From a checkpoint of a small image classifier.
Training: adamw at rate 0.0015, 7200 steps, held-out accuracy 98%.
Data: 42238 training examples, 43.6 epochs.
Rows from block 9 of a small image classifier, named by matrix and row number. Rows with one number within an expert belong to one neuron, the router's apart. Each number is 500 + 50 x the weight over its row's rms, rounded and kept within 0 to 999. All counts start at 0. Numbers have three digits each. After the name is the row's rms in percent of the matrix's.
Before each expert's rows are labels from the 100 images, of 14848, where the router gives the expert most weight on average: "top examples" is what is common among them. Only what is clearly more common there than usual is listed. The data: capsule endoscopy frames (Kvasir-Capsule). In brackets: how many of the 100, against the usual share in percent.
# router: router (model.blocks.9.mlp.router.weight, 8x160), inputs 0-159
# up: expert up (model.blocks.9.mlp.up, 8x320x160), inputs 0-159
# down: expert down (model.blocks.9.mlp.down, 8x160x320, transposed), outputs 0-159

# expert 3
top examples: finding: lymphangiectasia (82 vs 1.3)
router.3 105:566465538560577520531502639434530441551587410478482441483437530537469566488497528554504465515552480592532440516454493469463438449502545508515521419458481527558574423393437463451449546549542481462548453556482564554512559519437618520516536491507493564557431512466500549492445450545524471405497474550507519441515459489402542444483470490459513503528512489488528535566441539412406604537562544520518461384463530408548583452480461437521525492432597477493478546451516452438496437421499454
up.0 100:503484410428537517515456521467472472574472465525496578534504566517480544624486529449480425471557569505526477562446577571516521515503523451604468448484510470516583420464531493355489577396544467542436470440535456483487505498466522545511472488490488416457424582426462453480492532502573510462517495401438530493542365516491496495453424448442507455504573598514458502536522492470558589398469487498547490470540521617479520456568501542600521461527529507545534507513450442513407441536588560
down.0 100:430493496442427425580520490591444468529575443408524557481442493600437477569462505474535446469443516446482522597440528503380475450540473404556553466515482464513490482526564428539519466498512449593490522494536428491521484506555457522472564448523456509563551558622464580508530605540519502451591511446528637599545525539488551589394516459436469540500501587445433500496430530506481567470482441535471521491476497548515502491436583436497476537550545489420482447512497442494487512577526488
up.1 109:587527501521516539518438531453515581528578524454523475497423431491545567516519382433566454488457422379483411475466438471563550449506454436579509570468558454492464521479451555521534507520539599540574455486386517483591411538531442483473662523450485469568509439540445479508537502526481551584526572444510490511515511432478598564453525478532585504521457543467545395435516470510492498558527537507457471545513558508572548549522525430505418496449451434473462513484462480574554524519516427
down.1 109:566492478462472512526473434483544499457522546451444477572408467478426500445551496469533471525514443416587594467527472446552442392463500510541559576402534492501404550517511559454514587463475563465524499438440519491421503465551495388487454546529455464513538529583506585552547540449448473576484482467548571490481491477541585587490572554493574484477518490456524475506509484523540418600602490483440562554532522442565486537530525452505454432370479486461406585556556484532475570591480525
up.2 107:611495493538534488421497516468417483487485478454526488405521518486484500519505342551538523403545498567447511585534455493502535452525467524461510512463474507452478489508598486537411564445564508467484410459507509467510492495542530468541502530471504512504519616473508550591552469514461578534493624488410485551409364455471520486383522514494508512468532438584510431560526462498482470433529473464540507604542484471484447641411416495550461490502575547552483451470582586506501509558469543
down.2 110:526557516519428484493520549481435433490510509552481445409532507496457444514457493422480548444461531426531557504550528465491524476512571452567567479475446595444489503524531461547548533500533493503548503512490488505581462544597462482483423541413458488539523485648481515619524455516517465569512530473533592600573388411540563513334510475540441538442505491514497512574505490486504437491410437543525484586474556534502433502478493374441412418474517490488477489473428445604472475547502467
up.3 103:444435506536553380466569489532464532477464537457532468485529372485507477479537435505510503434509598512471530463463634504524436382521469561610488525505481507480470501452471555525469599459605424512468436504416475445549487533549538447502515544508518470541561498469478496489630512483488510580516501549424542554502490490532592473533411523556417462573541511477465457498466366475530483484484487508494474505444557430452389575493459444468522494449553509558481491504448525646518445572547468
down.3 113:453539423456404416558604565458462439472489474467416505456524502529498546527528529415533540495418572427541561500545575504404505545587551436611431510565418488495537550432447569556596468422544585547480542537588514462454476521539479465440536501468508447528525554445502487422481492556561432477455500533513622532523489560546485511397451443549471601442462463588433481548541523571548456521436476493544467500550483513465466511530542477479515440444515514498427459467435485527462439543473470
up.4 098:480539419477478564497474480434519546529429540566595496435473498544590558461477447508520499491540451489486388483576542481542549659485452481411423462535449478525448525576517539550486468478426586458493467504498479523515510565507535495534574501431491481465501487396438419455451517546575475506487418436475432446576453527491450464543512472420490468560464557512535495391538478440567449440484574469482499539620486563526516494534590530537485443607511463627542526472498510459524535422510581
down.4 096:426475543520433505510547552516448504458546551444470576463471512497498506456440377470552508563451528491438588432489561466409409409579484389579519505567479563535510538497560420549496453522463476476567497566542414470515503540620459504466544528472521471498503525583496565476553569517542535528563572479556560556477542519525502551441493592493486604475554488496447502447410434552548545510512418488469453489489491583482508419437557358440451533480505504481501505544497473590546433537528431
up.5 095:509512516449502560458494528453482566501538427468553518507489490481510460521520508518551418608412500415429504556608490534518457466483489423491592510471529457541455480510517538445512518490575530505556494546508529425656489477473463536436599463491520508491571402529491498555461459442478555547492607461515346537547498442511489539557486428383430503568435494422471533531477523517431469406453507537426577442547559524493605511512524480449409499417453531515438527534494493483457559563552434
down.5 095:503518565461458579576474439558468399491606502491533507550425457528370552536542467506582493553480413491501560526418471592535416465473561429536613500449497525419457531529492539499459495472436448553542485428517427518499533485503401500482513461521445501602489541617465581503540574541455492511577507452490577519510490446486544616464540488437528476532520513474500548508426531530520568491500411453472570481518510482477554542493582446512382545423483448388496525520544433490477522524430521
up.6 114:572489427480517557413507517441525515443509485499486479466461527520474484446478510532601430467522514506473463455630388419537540481438481550519608494505552535522436564480561529470434493561480550446545500460446571537506498478519538368449534482513505546505564574553468558622574475490443590545453569482514499355509509427482528570460548471559505548435417504564447456431525533457494463494601599518513608564524511521543591553546517466589434537484501493470473515477504510515439475470540532
down.6 115:499554572492406592439504535498484442336598474503483448468480517518465487429506465479468488611507457454465592516463408583604517412533589520553630502497481632503554540559525482493505565535447526483591516467457552534478502469596491433438520509481440435552471517533478521470438515484470563577573521519489502568509483458492553567421566496480519543457462464442495463510448468595450464491448542482516437564523464525460488524508558461487380481435496470455437534502528521573500456566516496
up.7 102:504388566511458560515488430476515552521569494471509449523476499487495596427569561473436557605505424452565508462517528573540473425493506453513482532483521574532490389512449402477476539545437486426477496552498455539497558382518464544453471451490447469495503447500498534522569517508382553576553446528500444470647590462539454427578526542548506535499552576456537565444407522499482510485468501458460492509495546510471445446580455485446547543589576499435467401518477567589476477469454546
down.7 105:554591490437488590574543553418495461464543432463432606472425470524510471436533580464421508545457522527507484370509481547504443448520489517442542549463580547596569375519419535441462484559491565535526496512496505522569540474525427457541529362485449477558419512514467501483413517487488477396499446475553508425571515465552548556544530568520548458482462516552493448470497560486520587636485524474545481485491453477538515449523501555524543502454474526444429535549502424437517552421452474
up.8 101:492519520501432412468535481578488503416520504507512447447459587512429493493524491569547594429514508568496553538524488461463579499557535591470533422448413534443489604499508469560459546436431484441483512456464542472422568475602550394494391483528451543439455475442544584517519560428487519521484515596503607579442507471504499442504468526500517501487552427556460488628536423529545450565573443447562493507492465438443452495483492550443463500528390493492529499544535582492580572487475521
down.8 108:466500494454459399489507618530471458511499462550523456405505579539461511530378534426513583432539577496479512501522543493423630447506493506534483402542486518459474523451628472594530473511490510531526484567429532473525493517603438479479401558464516497470474465629500522533548505480546488478474522481596594579482451402550533439412506477559464523457550522471438491580443439561537488541490495539459495425407469530461445456457532496478471533563403466480512552472505498562523494520573424
up.9 113:543523539519561532557509541426509584469576427364633428539483407474492449449461438471515488479402454356522441487474430480561527508463498476515557423428477441473475501593490551565587493490564586528575430487396555493492491483551486459509589540452501476575514533551473578540531553506445554528523566525433499467489514414521532495493513460564571496499445493456531442514561448520476509531533432500466455492467526519537534572572507465504378459436461461496429476533486484517522565508463401
down.9 116:587503608493550526503434452512498435499489487445432477546438510429415535469588535497575530517498471548575589512432417509551477451467569540513577545400522503412507519502563506476467587499453514519514465421406570506428468469555516403540450543464415460471465470575558582546545502446427529542563502546539497511467417424545570580525539595484524473472556579467543445545438479489491483530556469516467533526511531416540486514503502517443436471386524457417451566520574503482487553573428483

# expert 6
top examples: finding: ileocecal valve (100 vs 8.8)
router.6 098:533462527508536403550490529584485456575478428481464468565509490495512500584479542440477432515567409507469454470463503577562526502460571530536470540525459527465433573505565502462501595527489470495528489468423586448527430508496537448421477436564412506568462373494448541514483482494453502566593438588493504482494495457622561568433520451533558497424549515515541561518475515491549493456483433506462441572387575527443379437581542504414433410530542436488551506447444458527499502541512496
up.0 105:529393539487514392555538566526525472576458548431428486447507582472477595520502456499426527529450462476578498476460574560393491559455488418492511502493497425533532500460426439533543417539422494511495548584644457465462513529506432642500476492478513537524506397508525492490538524519540452520456561524442553550586470483497455445532445463567448601548574534480475492479461545450450482427467442506502531480592554503467507454519397513536504579477493470546536437426501496455441509384477529
down.0 107:463463468457449461427555502600441506526428532505510476445445471543489455477554434444463483481526578493572470509522581526481586560590483445512485474499465419494504501560478515514540480422506424548535531468525530521408526429459523485599529479443529552558522591421517586496562582506546499500434510533446487533605462458497520515607498500585489505568490568556507485470457548571504357509532454544627470471405527437486430584527491493539569477429561486563430427526473477506476451485387467
up.1 102:557418484566569474443534580460454461530505505443525529533506461558475542456507467483514500509487599540502495339490480496484522480412512388515481396535515457550582533493441465455479397463467503550408547496571495408485635504508544549544453475559516539487497389487471494480539453502534516491494541516417487530585501517430497395563468592605487496489493488523533555469503469473546658474509560473602431466505493519415522448560451498479552506576534507561532512571518470524412503462523478
down.1 103:373539460451519522514587568553522476524424480469582558491490468536520528565557445548537449490492483443512454519500553442547513630530515450462466444464417518465550503503495555516508507432594480497545557470496556411466639492588433517524534452426585500531494566354433513505505456442558481509379554501496498426535510544465523426576457492504519521538451464538504538468534515472482397546522518463479475389443506440478466571593484491506507550485565461546488508525382527509459538398484478
up.2 108:529433523488374500372543482493561566486474556515542453514474546541480387518473445518513503453525570548540529365585458426490496517545555470426464506522584437526525513546419479423454490430424441392466484523440602522465565515502520444523423496489496564520508526496501538544543486548584510395447512459499451450508519467429429427535571528564514500540580449508632516479544443514529525507566467526517505495468489478540508532442545556531507501495514574528539498500544495345440459404523524
down.2 108:445556500458415507466474617568554443464538427578467532530439498524482497537500583476539450499591560508425502503562481548547570532497523497482448532466446508547562466418532472570402504417501476466567550482447577520502488500556454484442519509517521434486532457414519495487438491480529535450529498450541465436515543563472490533555550424406553486454489482433476541529591527545408337438557528490493491419489541541445501440525501525537443590508423493591525480495509497419476435574617603
up.3 093:552456422490542510533478453505468532518466573465422530511487505484481585423560430564494486515466513514593480482507508568492535492507430512514577583628480444456511509461510416557669425561425580459458479531448501540454482547450505447517495480557532493566547468481519424492403492545486469426555470507457485466492514498442410512500555503512479476505501476543434475330471510504555492423441387492585508565458484503485502428438567460520493518402506449494561468476578513529640514439507492
down.3 092:563492426451533444619464533364427463450488471428423579525417549460495534557553569459483462503447488535598496465507521467430401563492467454421522450473522495509560417435448526665446489490458572502542498522475467443475517526528548567495493481443508467501551497452517554529506524463480428522486541460488519511475398416562487469455489583486507441416538527545488536525472598432495470544517579514576586496497450554521581511505406504528612509483524512487531499489557540499520551506464622
up.4 086:541419446429514491485489487420459505488483505469561456485475577413533564486508485496622528532426453521527453518473515526419489547605465478353507491473471407508415477534483451596477501499492491511442478543544470485542417538420483510537470574425499460438513520396598500492503573539482482535431587453459534436537515475545381531494454540503501474604590517518482553481425542569470507579405537506438418461532544460567494550441496533521487498533512582570509455437557508560529542519553600
down.4 078:582441523494528525455535449426501445500508488483493473426412514457457557472463478463542527539471488492553500489518511571397489499589542540411556544471431500595456462447550491580552436443561556568491421498493457487512542469574501529558429547421435498432489546434553483505554558510436465451372605443529523551507436489555499532582396608557496529535560492516558575450379468493486469582494542446535434472481518410477480508574433478494498520537520458482475520563544516546461621504497557
up.5 098:569457441550515473549426424467394497503554532493574539462489460447469567440551524510529591576503477460504547418504542530462535449525428502492511507482410522464460457551465523586593468459412546545434526514580508573490603535485551528553451487449506504477542438473541488497563544553457455536526550561476455484584448401499403409548412632476430442536458524491532527387389577559475479506367484449532518502538512465476584494478436470517510502490512484429478503483521558527538557493469494
down.5 106:493541483575459466534549562444415449560513533514422558444529537499416554557487417500521500537518480548489549487460604425451494529523460431458513531468457513491474468391503521572430441508459546527492516441539496479551590557580473586578491462491580569524567525430503459518515486558497458463427475519527466553402389466501417427499467627502422501581494506570526518372480538444485444512504520555598562506531506445531513464510379469478537528458538441529526505523506491438474562538376512
up.6 089:461460379421446507449513479556541538541497493516551560482455481510445382506477543482526541423581569550451485522526546447433489479532503471505475447543612430534513509543485522421507535418423464394434520437458549489445554479483537458435460573485486560461475518463587478450526491505538469403372502438511467504485522494541489564536522444515478583618532640454483444502529541521568517439543509550531477462447474452415442551448584516528488532481428544526442476487569495403593459551517528
down.6 093:539465575492457543467470554453491439537584468491415604655381475483479450532515598477521417580484516498468565493563468503530512521587483572410442538478502503542467542481551514467436533472552447474696497463489522459486489489483499438473548540552517495485621455398543492453488396429492505476510592409519448494461479561527549527472536454437517508477528496427495501548507555544472532445510482441419477460533517522502523480497557556498551466407441519539472492563466477519568474599510462
up.7 068:454473508485448484453509506494411550415491474416537526398439516459458504545501449519502479354486463511457511437522532496411432444530585471471509481585592459504487516496512498538444476499540455489526512583452469451573432527479497514504457620520574441537453476563621482528532547332518507523455526485544480521487498381523409497479501497496486521576531667452478429518493414479477570444523555546498466443441516493494534541406499469455529549441478505490495530550582456420502561541513545
down.7 061:487495528460542526449532487484474559515541494497442524554479526483481506514494393588476374470481560504554560466485445485433443560540419479468416579513524508574451525512530541563502490521508475584574476512510497613476412587522453456500528445586467506555469440584440444441431523610586479405445510453519524601419414600530467502452517525497575515457486394589513445451505486480540513568476501482498527521463433436554581420452579462498566493405456586495473478505460462444512493488469509
up.8 099:510511479492456423519496606415485483544467473459505552483508518525449512575571549483493541456559570497387537505469544464431515533415465409436536434529481438550538529489400561464435448466453547605489532604564467390470552481497512561468508502487538498536550496444493476498472496501532512514482496570548584485597485480469484424462421554441490525435440415445567581482481510504533498598437515556576468465572506521417602451483446576452455629602497554568526547528440484481476478514476486
down.8 095:460496458490458492494558539500532497517520543532520484530507431544533583481446428496544510469493458397439443481532505432493511537532489446473526481513471398573534568445496528528501503487435477469599445512475518452427572529523413601412581454447640524571543545474420506501548502466560538461502531555563474438498595524497538504615419498556574531528469436463476614364506502511404428487484522463515461453484501482477583489608481476489492616511515488543484477524404472580459485438426471
up.9 085:537476495503500578430484515475499595465486491422438502432499488513544462491522513521489569537495546572499479381562499467454461493561422578474580506618541435534465456539549414550488455543433504543493510479479460507547421509489486515636447539468569503481507433547535410487494565463615439431506490473535485452529470453545444555496519516538488477528527550478431449481498451577358516509577503519559404439450495546461436429468455492429577495575474562555550578484623464461523426545462539
down.9 080:470607474495467490519485545456463500452440536487426514514484520479514502562576489528512438472551593452546523555553439482495425516530494474486506585419444546435562494559417494624414545495488558601602599529445517491529499571643533472488476461454516480477462484457430540475515474502480474475482620453437489519431392524480544497539450605548503454480538427543484538433485572402509468537560463503536523571468536512486503466589441466511577483464559495419437444538528469522508528579454598

# expert 0
top examples: finding: pylorus (90 vs 3.4)
router.0 105:569488476459543514559544474485512494534535443492547523474540445393560484489380439441556467509438581438485537507521463510453460568559384508497533562521481428478431507457599428532585462427527515484438422530488506496523452595547500502465419545464502446422536579507538524497498452510480517439504505542555561460444428567574431461444477500394601511468449483560482484501551413519452547504558441383451520559512548612567491486500502534482485441416448461449528459601535510437428497528533468
up.0 108:460571556394530564435513502533565511489549548490467464504507467561501568561425524491495449450462461518539483504542476376493439576495527570501477532553619572630536478503517543545474477490531476393471465500457378624526476491472539546556646447510531508494466534414423467498498527517467431518401449452575452466486504511381584574519575491457516491445522509499508416498524428509438556571613496487552435481483453461525487535478553569511541546538493551476488520514452490488547495474562528
down.0 106:516528559425503537534512525474468489352555470497412387545509537596499456624602549512417540547426508512484514492574518521543448497592377437390588484544510493465505488534523572473478512533462462489468511445501460517461482444525565522533549465531558532531611500432435568538493470518519542474495410457470509482505468500420517501491550436478443551436506442514463487503559506559438513384477610511599491404421443453451539550502567521493498523530525546401500499519492547535475496476571527
up.1 093:558416474509518617487494509419462572465541437421448595446483533487535464498476507482479471527457549413502491499566512618513483460489498481451535531491463607503560425556474559569500557529492547464476556509502619442523605420516496545477440564457541504451436520520549563540536500408488534500556554509470489439604451432468525550476501503460566418428513555444483526471415585574402454516379538524526392467497570516524579509527425468471533507579472537510497438536537494528447498504561547
down.1 098:437479473560382552474480527478444560441480514461470555486495538418484517488418473519508420519458481548432454440520432487449455583490482500451444538518606463553532408459475475469533364519509495451474552563546464449567523645603463459529444530541580535521549461505591518440510447576505436457481641474504537533433566559467426479517532465534455487560459494496556538407454549504517456491487473566380474459466477481551578503408500435520535548465507475510517506535547469544479516472514597
up.2 107:541383445566492445534440432483501622501571526506564470492482508479498506421514517512472514495490486441598482462485525427480440468410482491552455483499527533504426533519427524513523497503424609513443442455603421535543531476565604530459452474446489475503549467467500606506567482532415514571516483511452415392508521475500525494478435538571520400529596500486558538589518486466428570535492459547515526595542536510508562508557461471490553435591521458482523475555520490665449460485544567
down.2 113:528412535500501422538564489491452489552414574529420417578534527551478493598588553503465457562433504494557516497467568515441469528473465364443442552491392371545439502386513493514524377514503491488512493488586442407511522580543554496542586506484552528542519564437538524448531440565580457485468483522463502469492520534456431542522447554596460549522556466547529584529567502517495469444419466476513538496514456486488504474442435537522497421522576460506486474539473454567395498542470514
up.3 095:543501452530451423426421493512482394468549540550495441453517569554430500477540367567469498474510441540458577586481505604386498450538421530460510560444553445474415463508461444508454547521502467478367515542520569560485435504528569429480463523559505567527562508494606509501513517562476522516504488554489403606473452477568501549414494537469472558507544457551506543505482466544545466417548475472465529560439504551534481511374535512417512498490454500486535471465542494462592513525382538
down.3 096:497493512586438512478475473535464419431528477534333524555458585573518567523489508577404515457463430512449560466477511482468492444571484506487437537484502497520522474360492498541368468462451486481492557553605476484540560563572544492500526519472592508511576479460561469491546496562508535508521504482474469557372450592423360453492571552459445553516526480526501507480490488506505388458529426606500542518475483499464493504473499497458471481423510421518519450519574506562527525582508593
up.4 106:538548543474563469516568646482470529542511541440457513417519420556500610530476517432484535556531507438505522515413444496502516513483508535555424386550390498441451481520585542467526544493430488510501455463466408500517455506507530506524634519551505459454461480442451447455464489541528565498472466517571532473511419491503590538484525582469480476405469542583555477451476537468557513467467584513542437511588442544486523429496556479462400452457582560649465515438438561520502435473526495
down.4 105:520542584492547430539593494566503554382515391473477504475483452612511502580556555465459583492514541586467529479457524472553469426484513439443499458529485400489520580479570511450485504453455460448497553511525530474432557446561420564495485464567525494498545532543496531479491443462512569439464438499599531452407537573425492433530593566572454521426540490485456477480551561511513426419519532542572471426530422539398457438514573578519471503512542492470470455572535504420476525492407470
up.5 087:516502497573437527553479509404585541399512568524424437441520560477447476476445443535477463482420536476567539505475514520512459478476595530486537516518444590543553509511474555527494531550535490436452508526563582418409617491552566420540451489477516628466474471523504565511515452514445564537460525566475406500562511399496564462430538520531500487459447429548551545559482629468484424568478441492498486519500590391550579497594459435449517542517445427465505467529534464477493515446449502
down.5 092:573484508493538518502499462508396514428441453443377614460476572552500589565597641521513500499394411509492487451491536471460457527473491468426483506545438419547567462413436534510411471501522509458553489563554476467524524511497526498566481506536613543468603409540550531392529462487456499436458526497488448498418549514460463416515602460547468510484509479510485492481542492475489360554462496619500504445471515489511531528502540521478542573441522489515527487598544505537432517499548549
up.6 105:569503395539517508422425577479456388507466523505532493423431551580421551544445418502559598486484467538524490560491359527516514470460512483427552483405466506526544465511515489516427513507462528452495476480571480506459494418495585502529478527467465479471498525552498580601470572480559585501535520523491486543540370428429513556448562532525567485420517529573584497490488498476404566458479487450557430505479509485500550601469470516546487427654490465562524521452549553531508496498436531
down.6 102:463470515522498515490434497497494469405514518474476523506464556537514575524481500585468488523422447504461426474491474475500412499541469434429495498500470481487526454423481445530427460534437465541503558530578397565506577571536536547541518530508608462462586430442565522524473537556478564482429529521517539521451458449372414537556587587417440560411569523462496442454418476513564472509525528562524482401431455447419527520388492519542473511566554451496595458506547458541495576515569602
up.7 092:605485535484489433529474540464552426473533455578429573512452524482571507465567475486456534425501515564489467494496452535458491500508456545478467453519510538487556519453467519432457487438459530492475462474438605502510470552488597340491538510505482438459520479401504497537435521521474458514559534455443512549543510450574497520514600525599437454490522543345466512606546402541498549551533522526483468521425557541441438517528504521593473555444453448478585619569488421551579432524446468
down.7 090:479513551463535423547514488584490505425508461486487404659429378511488481509546444461343501512488489432544527528522486481485467456620473524428446479572459418497464567425494489595538426420465431491489533523507515551501515591542513476507573459476504449463553479438466440417539590581540568491439551555580436501398490532547417594535514511517502580456520460465472512560524498543495508395529498510433520458418490488473468510493517504491424479451553428481466527534529452541492451500491481
up.8 106:561441449551441483471451516462441446457455532548522509485452507542508514427513412517483496401521451523460494546510509559369462472534464533445562512583561466495426479490518432526479529550453479459412461513564474558555468481586594503457451563493461528467535512483554600480628512616462525484516531560485469569489531493533492512377540518485493548464571496519524501528468502501420558405557494463489540574452515521445509571391375537489613459557516476396543460502590513458483495545446577
down.8 106:496480552603444482520514499476416492404521523510357525547461541548506542538514501556450475553479491476424521486415474467483433433529484486436405510485440466517543479367515474520426440493492460513534566492623457451538609629608488510475551575480595470510519431478590524450442499549528595502558541523448473562434466531405393495491541544473464526465529434454546514443457536504471445495437485536511511493460506506468534508469492541537484467501511400478543472554583446578501522593512551
up.9 089:491472517522547637474470549465513569475471462436466553387446524477527457492549521488505524464451515502535440397502462532454554573434490572456536414526531558487545464523421500494444547531524493540504561454548577487478545462493543566617501508471562493456530438544558498548514547350456459541491539569513530465572498437570537435476522468564545348413478527470562503493455582522463448545426541531421516480444623456443587533551503519556509588594486467538458482477451524516492492497537534
down.9 090:467470475505455517451482448459468639467463582530419551478492591432574490423455526578495395415459530525480494408520545433420446606477501546461425542507514489500529502425406410501505461483495521478502604578488488459508436561526501423563486482553519534500479406518570477403494467461487490413514627425466592529503584555505456405495523460560498532519486466480531497458523469523527441588512501564468477527483485505541555565511586552418445522506502492556563474485448447543512461484496593

# expert 4
top examples: finding: blood fresh (90 vs 0.9)
router.4 100:414473445488531553557505379511498551444504528567580580446422558538433513377576423529437602498532505438573469469450440443556537518599524557435482445511456499447559465556425487528465409414402475626473514527454462609524465532522456521482521472507513547520559541496541511513459534503514506561509462477487459561456517551436522534556563547559510481511660449556445553532481540516506485495489516486465471442455458492511464584523529494501556551479494434466564463540474470573502501420441561
up.0 104:521523540501441447509513545544499494453511539477530528487510487437443433427449524539498494456583520591557494511510569458479487451468576657484544484532542455567463556484499458473529464526507517495577516531445487462497441472507520468412468548579488568514496516521631514469522477494463571449489475528624538531397541499545503523420522501483485538518510527453453360608445489565546460475601496508460509521446474517469502490384578533421485586408448466418453520516620450414597498566473478
down.0 113:561450499493544496557571503560572514569505465480442545500468525590480517586475509580567451530505538485509418488522443510428579540464448542482456504532494416563501529504514493530477419550421539505531462393472616491466459445398526455444466546472487584507430327532524530473431517505622485413390436531558470392447516503504444487549557454524530476444540568494549476496556495532485439531549499527523473486479441540554529465522532562532539494507444526489529578568584484386459451446486481
up.1 102:459546570561468379549558440539481591511530532512550500494556496489497422462538488541442544382526510481530480438492481488445499470513559524480544419470490434422484595535388450527562485447468406563440540503555534489466530499522534445528454456501514619584449425449473503448465526529497494488511521573462437527442619576534502496527548531571425496574540460456568551567559545558540501487609473544461536545481449481442503455498592622396512471534505433472551504547501513485577518434470462
down.1 100:489536493518503528571600440514546398573494564490500505507511520679485504554472514521511471442534464491493448409542358493491542440425437494515509517522520532485449483520488523496433491527415536545487529399524524533512497449474492506543628330499469478552418526486418539561495484526601531488435483497595445371544545502476473516515543510489498464451564507551547440480530568532493393525515455435527564551459501524500563423462531541550519517488545505430508540441495438436495458422437517
up.2 088:553477574483520501472467489518479537482447404415496494427493497517586513607497515456488524508450499569432444502507514531496499522560532604561514443504504504487494457525512544545440551506565532411506534461453451418576554535511574509445434479496572514495460478612498475510527409427473518542568492594416472485540501433543525548523495436450506462405431467451489453552497435471478471537445559477496480538572519403526494566572387486474485436582515538647461452424466543517465463569636426
down.2 083:516394536504482477444538502555510543475485535429525469439542497555522464488518524544379523383523577452517490524473446538528590513542549481452527440493456502453561537546490571451474562499468469572527568447473482464417596380479538510527584495461431457508428534492526492515515514463447641477467487535528457514514559474442519431545504519503523574415533528516529483592537544589479474469443491435588391459578471425499434506512579582494555440552607577496415406478502500483473439452474498
up.3 091:498453489560519559416473514460462432496455531441343470473541433483489446471536514471489510509495569586551478430497506492497535501464504561595467576559557576548478472542448563507649619436550520523487484461516560391498496522583457469516402473440514470575586471543466489517517500547424518502541589474512525466580453499527499404483418517553418545507457429479553546436523498468473476547418541524438537523557507518539428557543427379520450483441497522527443533450465504531434420507490483
down.3 088:484452596530515464508597519476499454470472580528506448494527499535427480469478541502470545547500431514546624427534582518483474425480531460537585530447473549523498478500486498464496501547367462539536543440506526490493517405503396436640593369497504411566488553461503534552453522506478513470461449521539512434528523486573488495562508574493488569487567514536572474515525539512488423479453455499568507521530540438440425423488517430504497513478667492446362472518501521519420529486518589
up.4 095:532575565570436450519480501525509522497497583565525485473517560444441473431470522413548536415485455523401490497558586439453495498487594577467509414481505500496414541549511528551521553520542565428563506455523502432565528533542544495484371540452454591489487540519553542529529358493457508493434475497550515487429568520590540485409542424539490515542431445468526507538438521444413435479555528534500583518571465500473567524463517504444540557422435467455592579483505440445481530515485387
down.4 093:625424476505535508471510442494565377577475483561459500448590522570428501537506545520489472485477409450572483478545436493470526521422398483512494504466452525502479462557525535571509474539438589586510489366504549480485428370446533495529551466472434528547510495469497579536464475537602530542484441537583409444494524482518435516487580500474566469418608573492578436538502492554507484486533526475518497515463516500496579489462528565535514500541489518396424505553580422436409477461506543
up.5 092:441527456393432580523432516485500540525551489486458519529512411466492478551499487374488482588499470470517525536522584480530486530597472488624514546600522493499508498461565564572513515446554478482442597391465487541524477560498513492445573591432572508476528500464569522489452541491485458639436435458498505573465463445447525483468482492428516463543493539494461428366417434504506570436506565563548553482448518478484522551483471431522463588442483463497517455454585498525517503591579570
down.5 094:425457456432520534517489570530613474428502565407587435578495542516532522564546492586571464492413510457489415548563457545470472572545440464366484515562482403569518542475417523520540429528484471547480438528502547508459561471460552517474580483498501556543518537420475527528554531554594533456468551434477561482522519476460451501645439449500480635478491493454506555499551415524528522564575475439457508436480483516525559459478513520509424563462514494514521529434497463482434485382534496
up.6 120:448572401504402485509383525494512494491431478547553474469458497425514562554441467542546446512490376529518485534539503487576383570568446488454534470559499415545505534418463532558447508495553469390443473522505450547489540555442512500476581584476518555533555489451664568494518459466490449544458398515372471556486483404496478511499541453465486482561508611511535478430482420454504508456488483502552587491469539493463510548452530452500488504524516495496543477428578497540508550522579579
down.6 126:486533408448568548587489466538580440533512471441581514519485478497527599526452534515575479519452394459508383550545401529543491548477378503495480516557493403507470519441518502513522502543497593499508388535561508549468447527399502541409598471519467554524533497510521499491472478524527503476437471499518501447450594490478487611519469485404529599520510554529465495484564378491562602435545538459473504485483493517483598531519594463541491477516499505511505522459554473508424551363424493
up.7 101:476561462536491575549384533486565511455476477525481469488458522469456523551480554534507387573487508475493432497526509437608451475420491511472478489587470497529534575499433525565473486463534595494488568452509494444496559488455500419460509534491460560611523351553499509478490528369504446626556440543441508465455529476432451486539519405470510449542450561350477499460514463400483435510557520539427569503555501487523568489508582464501440460500489474548544476528514498526561608464548545
down.7 103:488509550558498582485484543513549472479569504492439481525533523562442481592543544491584405532434450494486493476524391489586442344453502492532564482445431572517505494542524492534459578563423462617518488389467451535521508477499494532438593407528531452533447510456422498563447500493449573511577450552552487503446495471438560519488545535437497498424429475461572453545516416483464555453540586534464514431473455428507543509517566453516452430498555483411543493441547465534436570511577551
up.8 093:515506483535525451462568477500483605501500474497620554450551484494471456463494496486426516455434500471499502472427567540524580527550513513493574386502387462490478454545503589610520454376475420561468558507607523426504501459485555499598479511500620498481456477423498502469490537420523515605471497545390439519512518455545572496530399516531463485519523555452539583602418510519458467475428430568452428510535546414519515525582492509456529552513547518599519502497481502543439483518503446
down.8 093:475579573505509509536592506554543491504493508500550507511524515634527454572462536495448541347532524483486494448565463522468576459472499523500458496469455462460493478448504481423479542493417511560516532416447523503514464400507448491595624437502511407514406542441407469498493513536515502510417556461661472396477560567617543490579572538529439556441524491480553477557492478565473455517508498456485529452460451497499450432501546532508476533484559569439379495500448427493506520452470500
up.9 098:467467398454423517459469531536459559561429428497549547505510447512508497449537454414496437504503448521505453520546503508564564536435449411567499471619540429532476482545503589447583538557524478481498494514452499502519440536479529466446592577499483471498442490402544472487523477516460475585421353458433486535555547398477504480468464482466544462529491583533514406467573498452507499466450445542644504578505612543491550555538503466575436542481483479564500515407522508505521513630534501
down.9 098:428475387471498576417437551470570486453508575578555502499462539526567530519467547545521495482473401470451369483549518482539491573504410469430421515487536463623554438456431461493486417519517524473493458617483440486510552513465533543500543491480505467503500535426517505532492424543513461531370542443564511479476590527451491495621438403515501580504515515481451559512588390540509498543474534503472491459460545521492587484518449490543506526520528567622525535482459485512500585416564547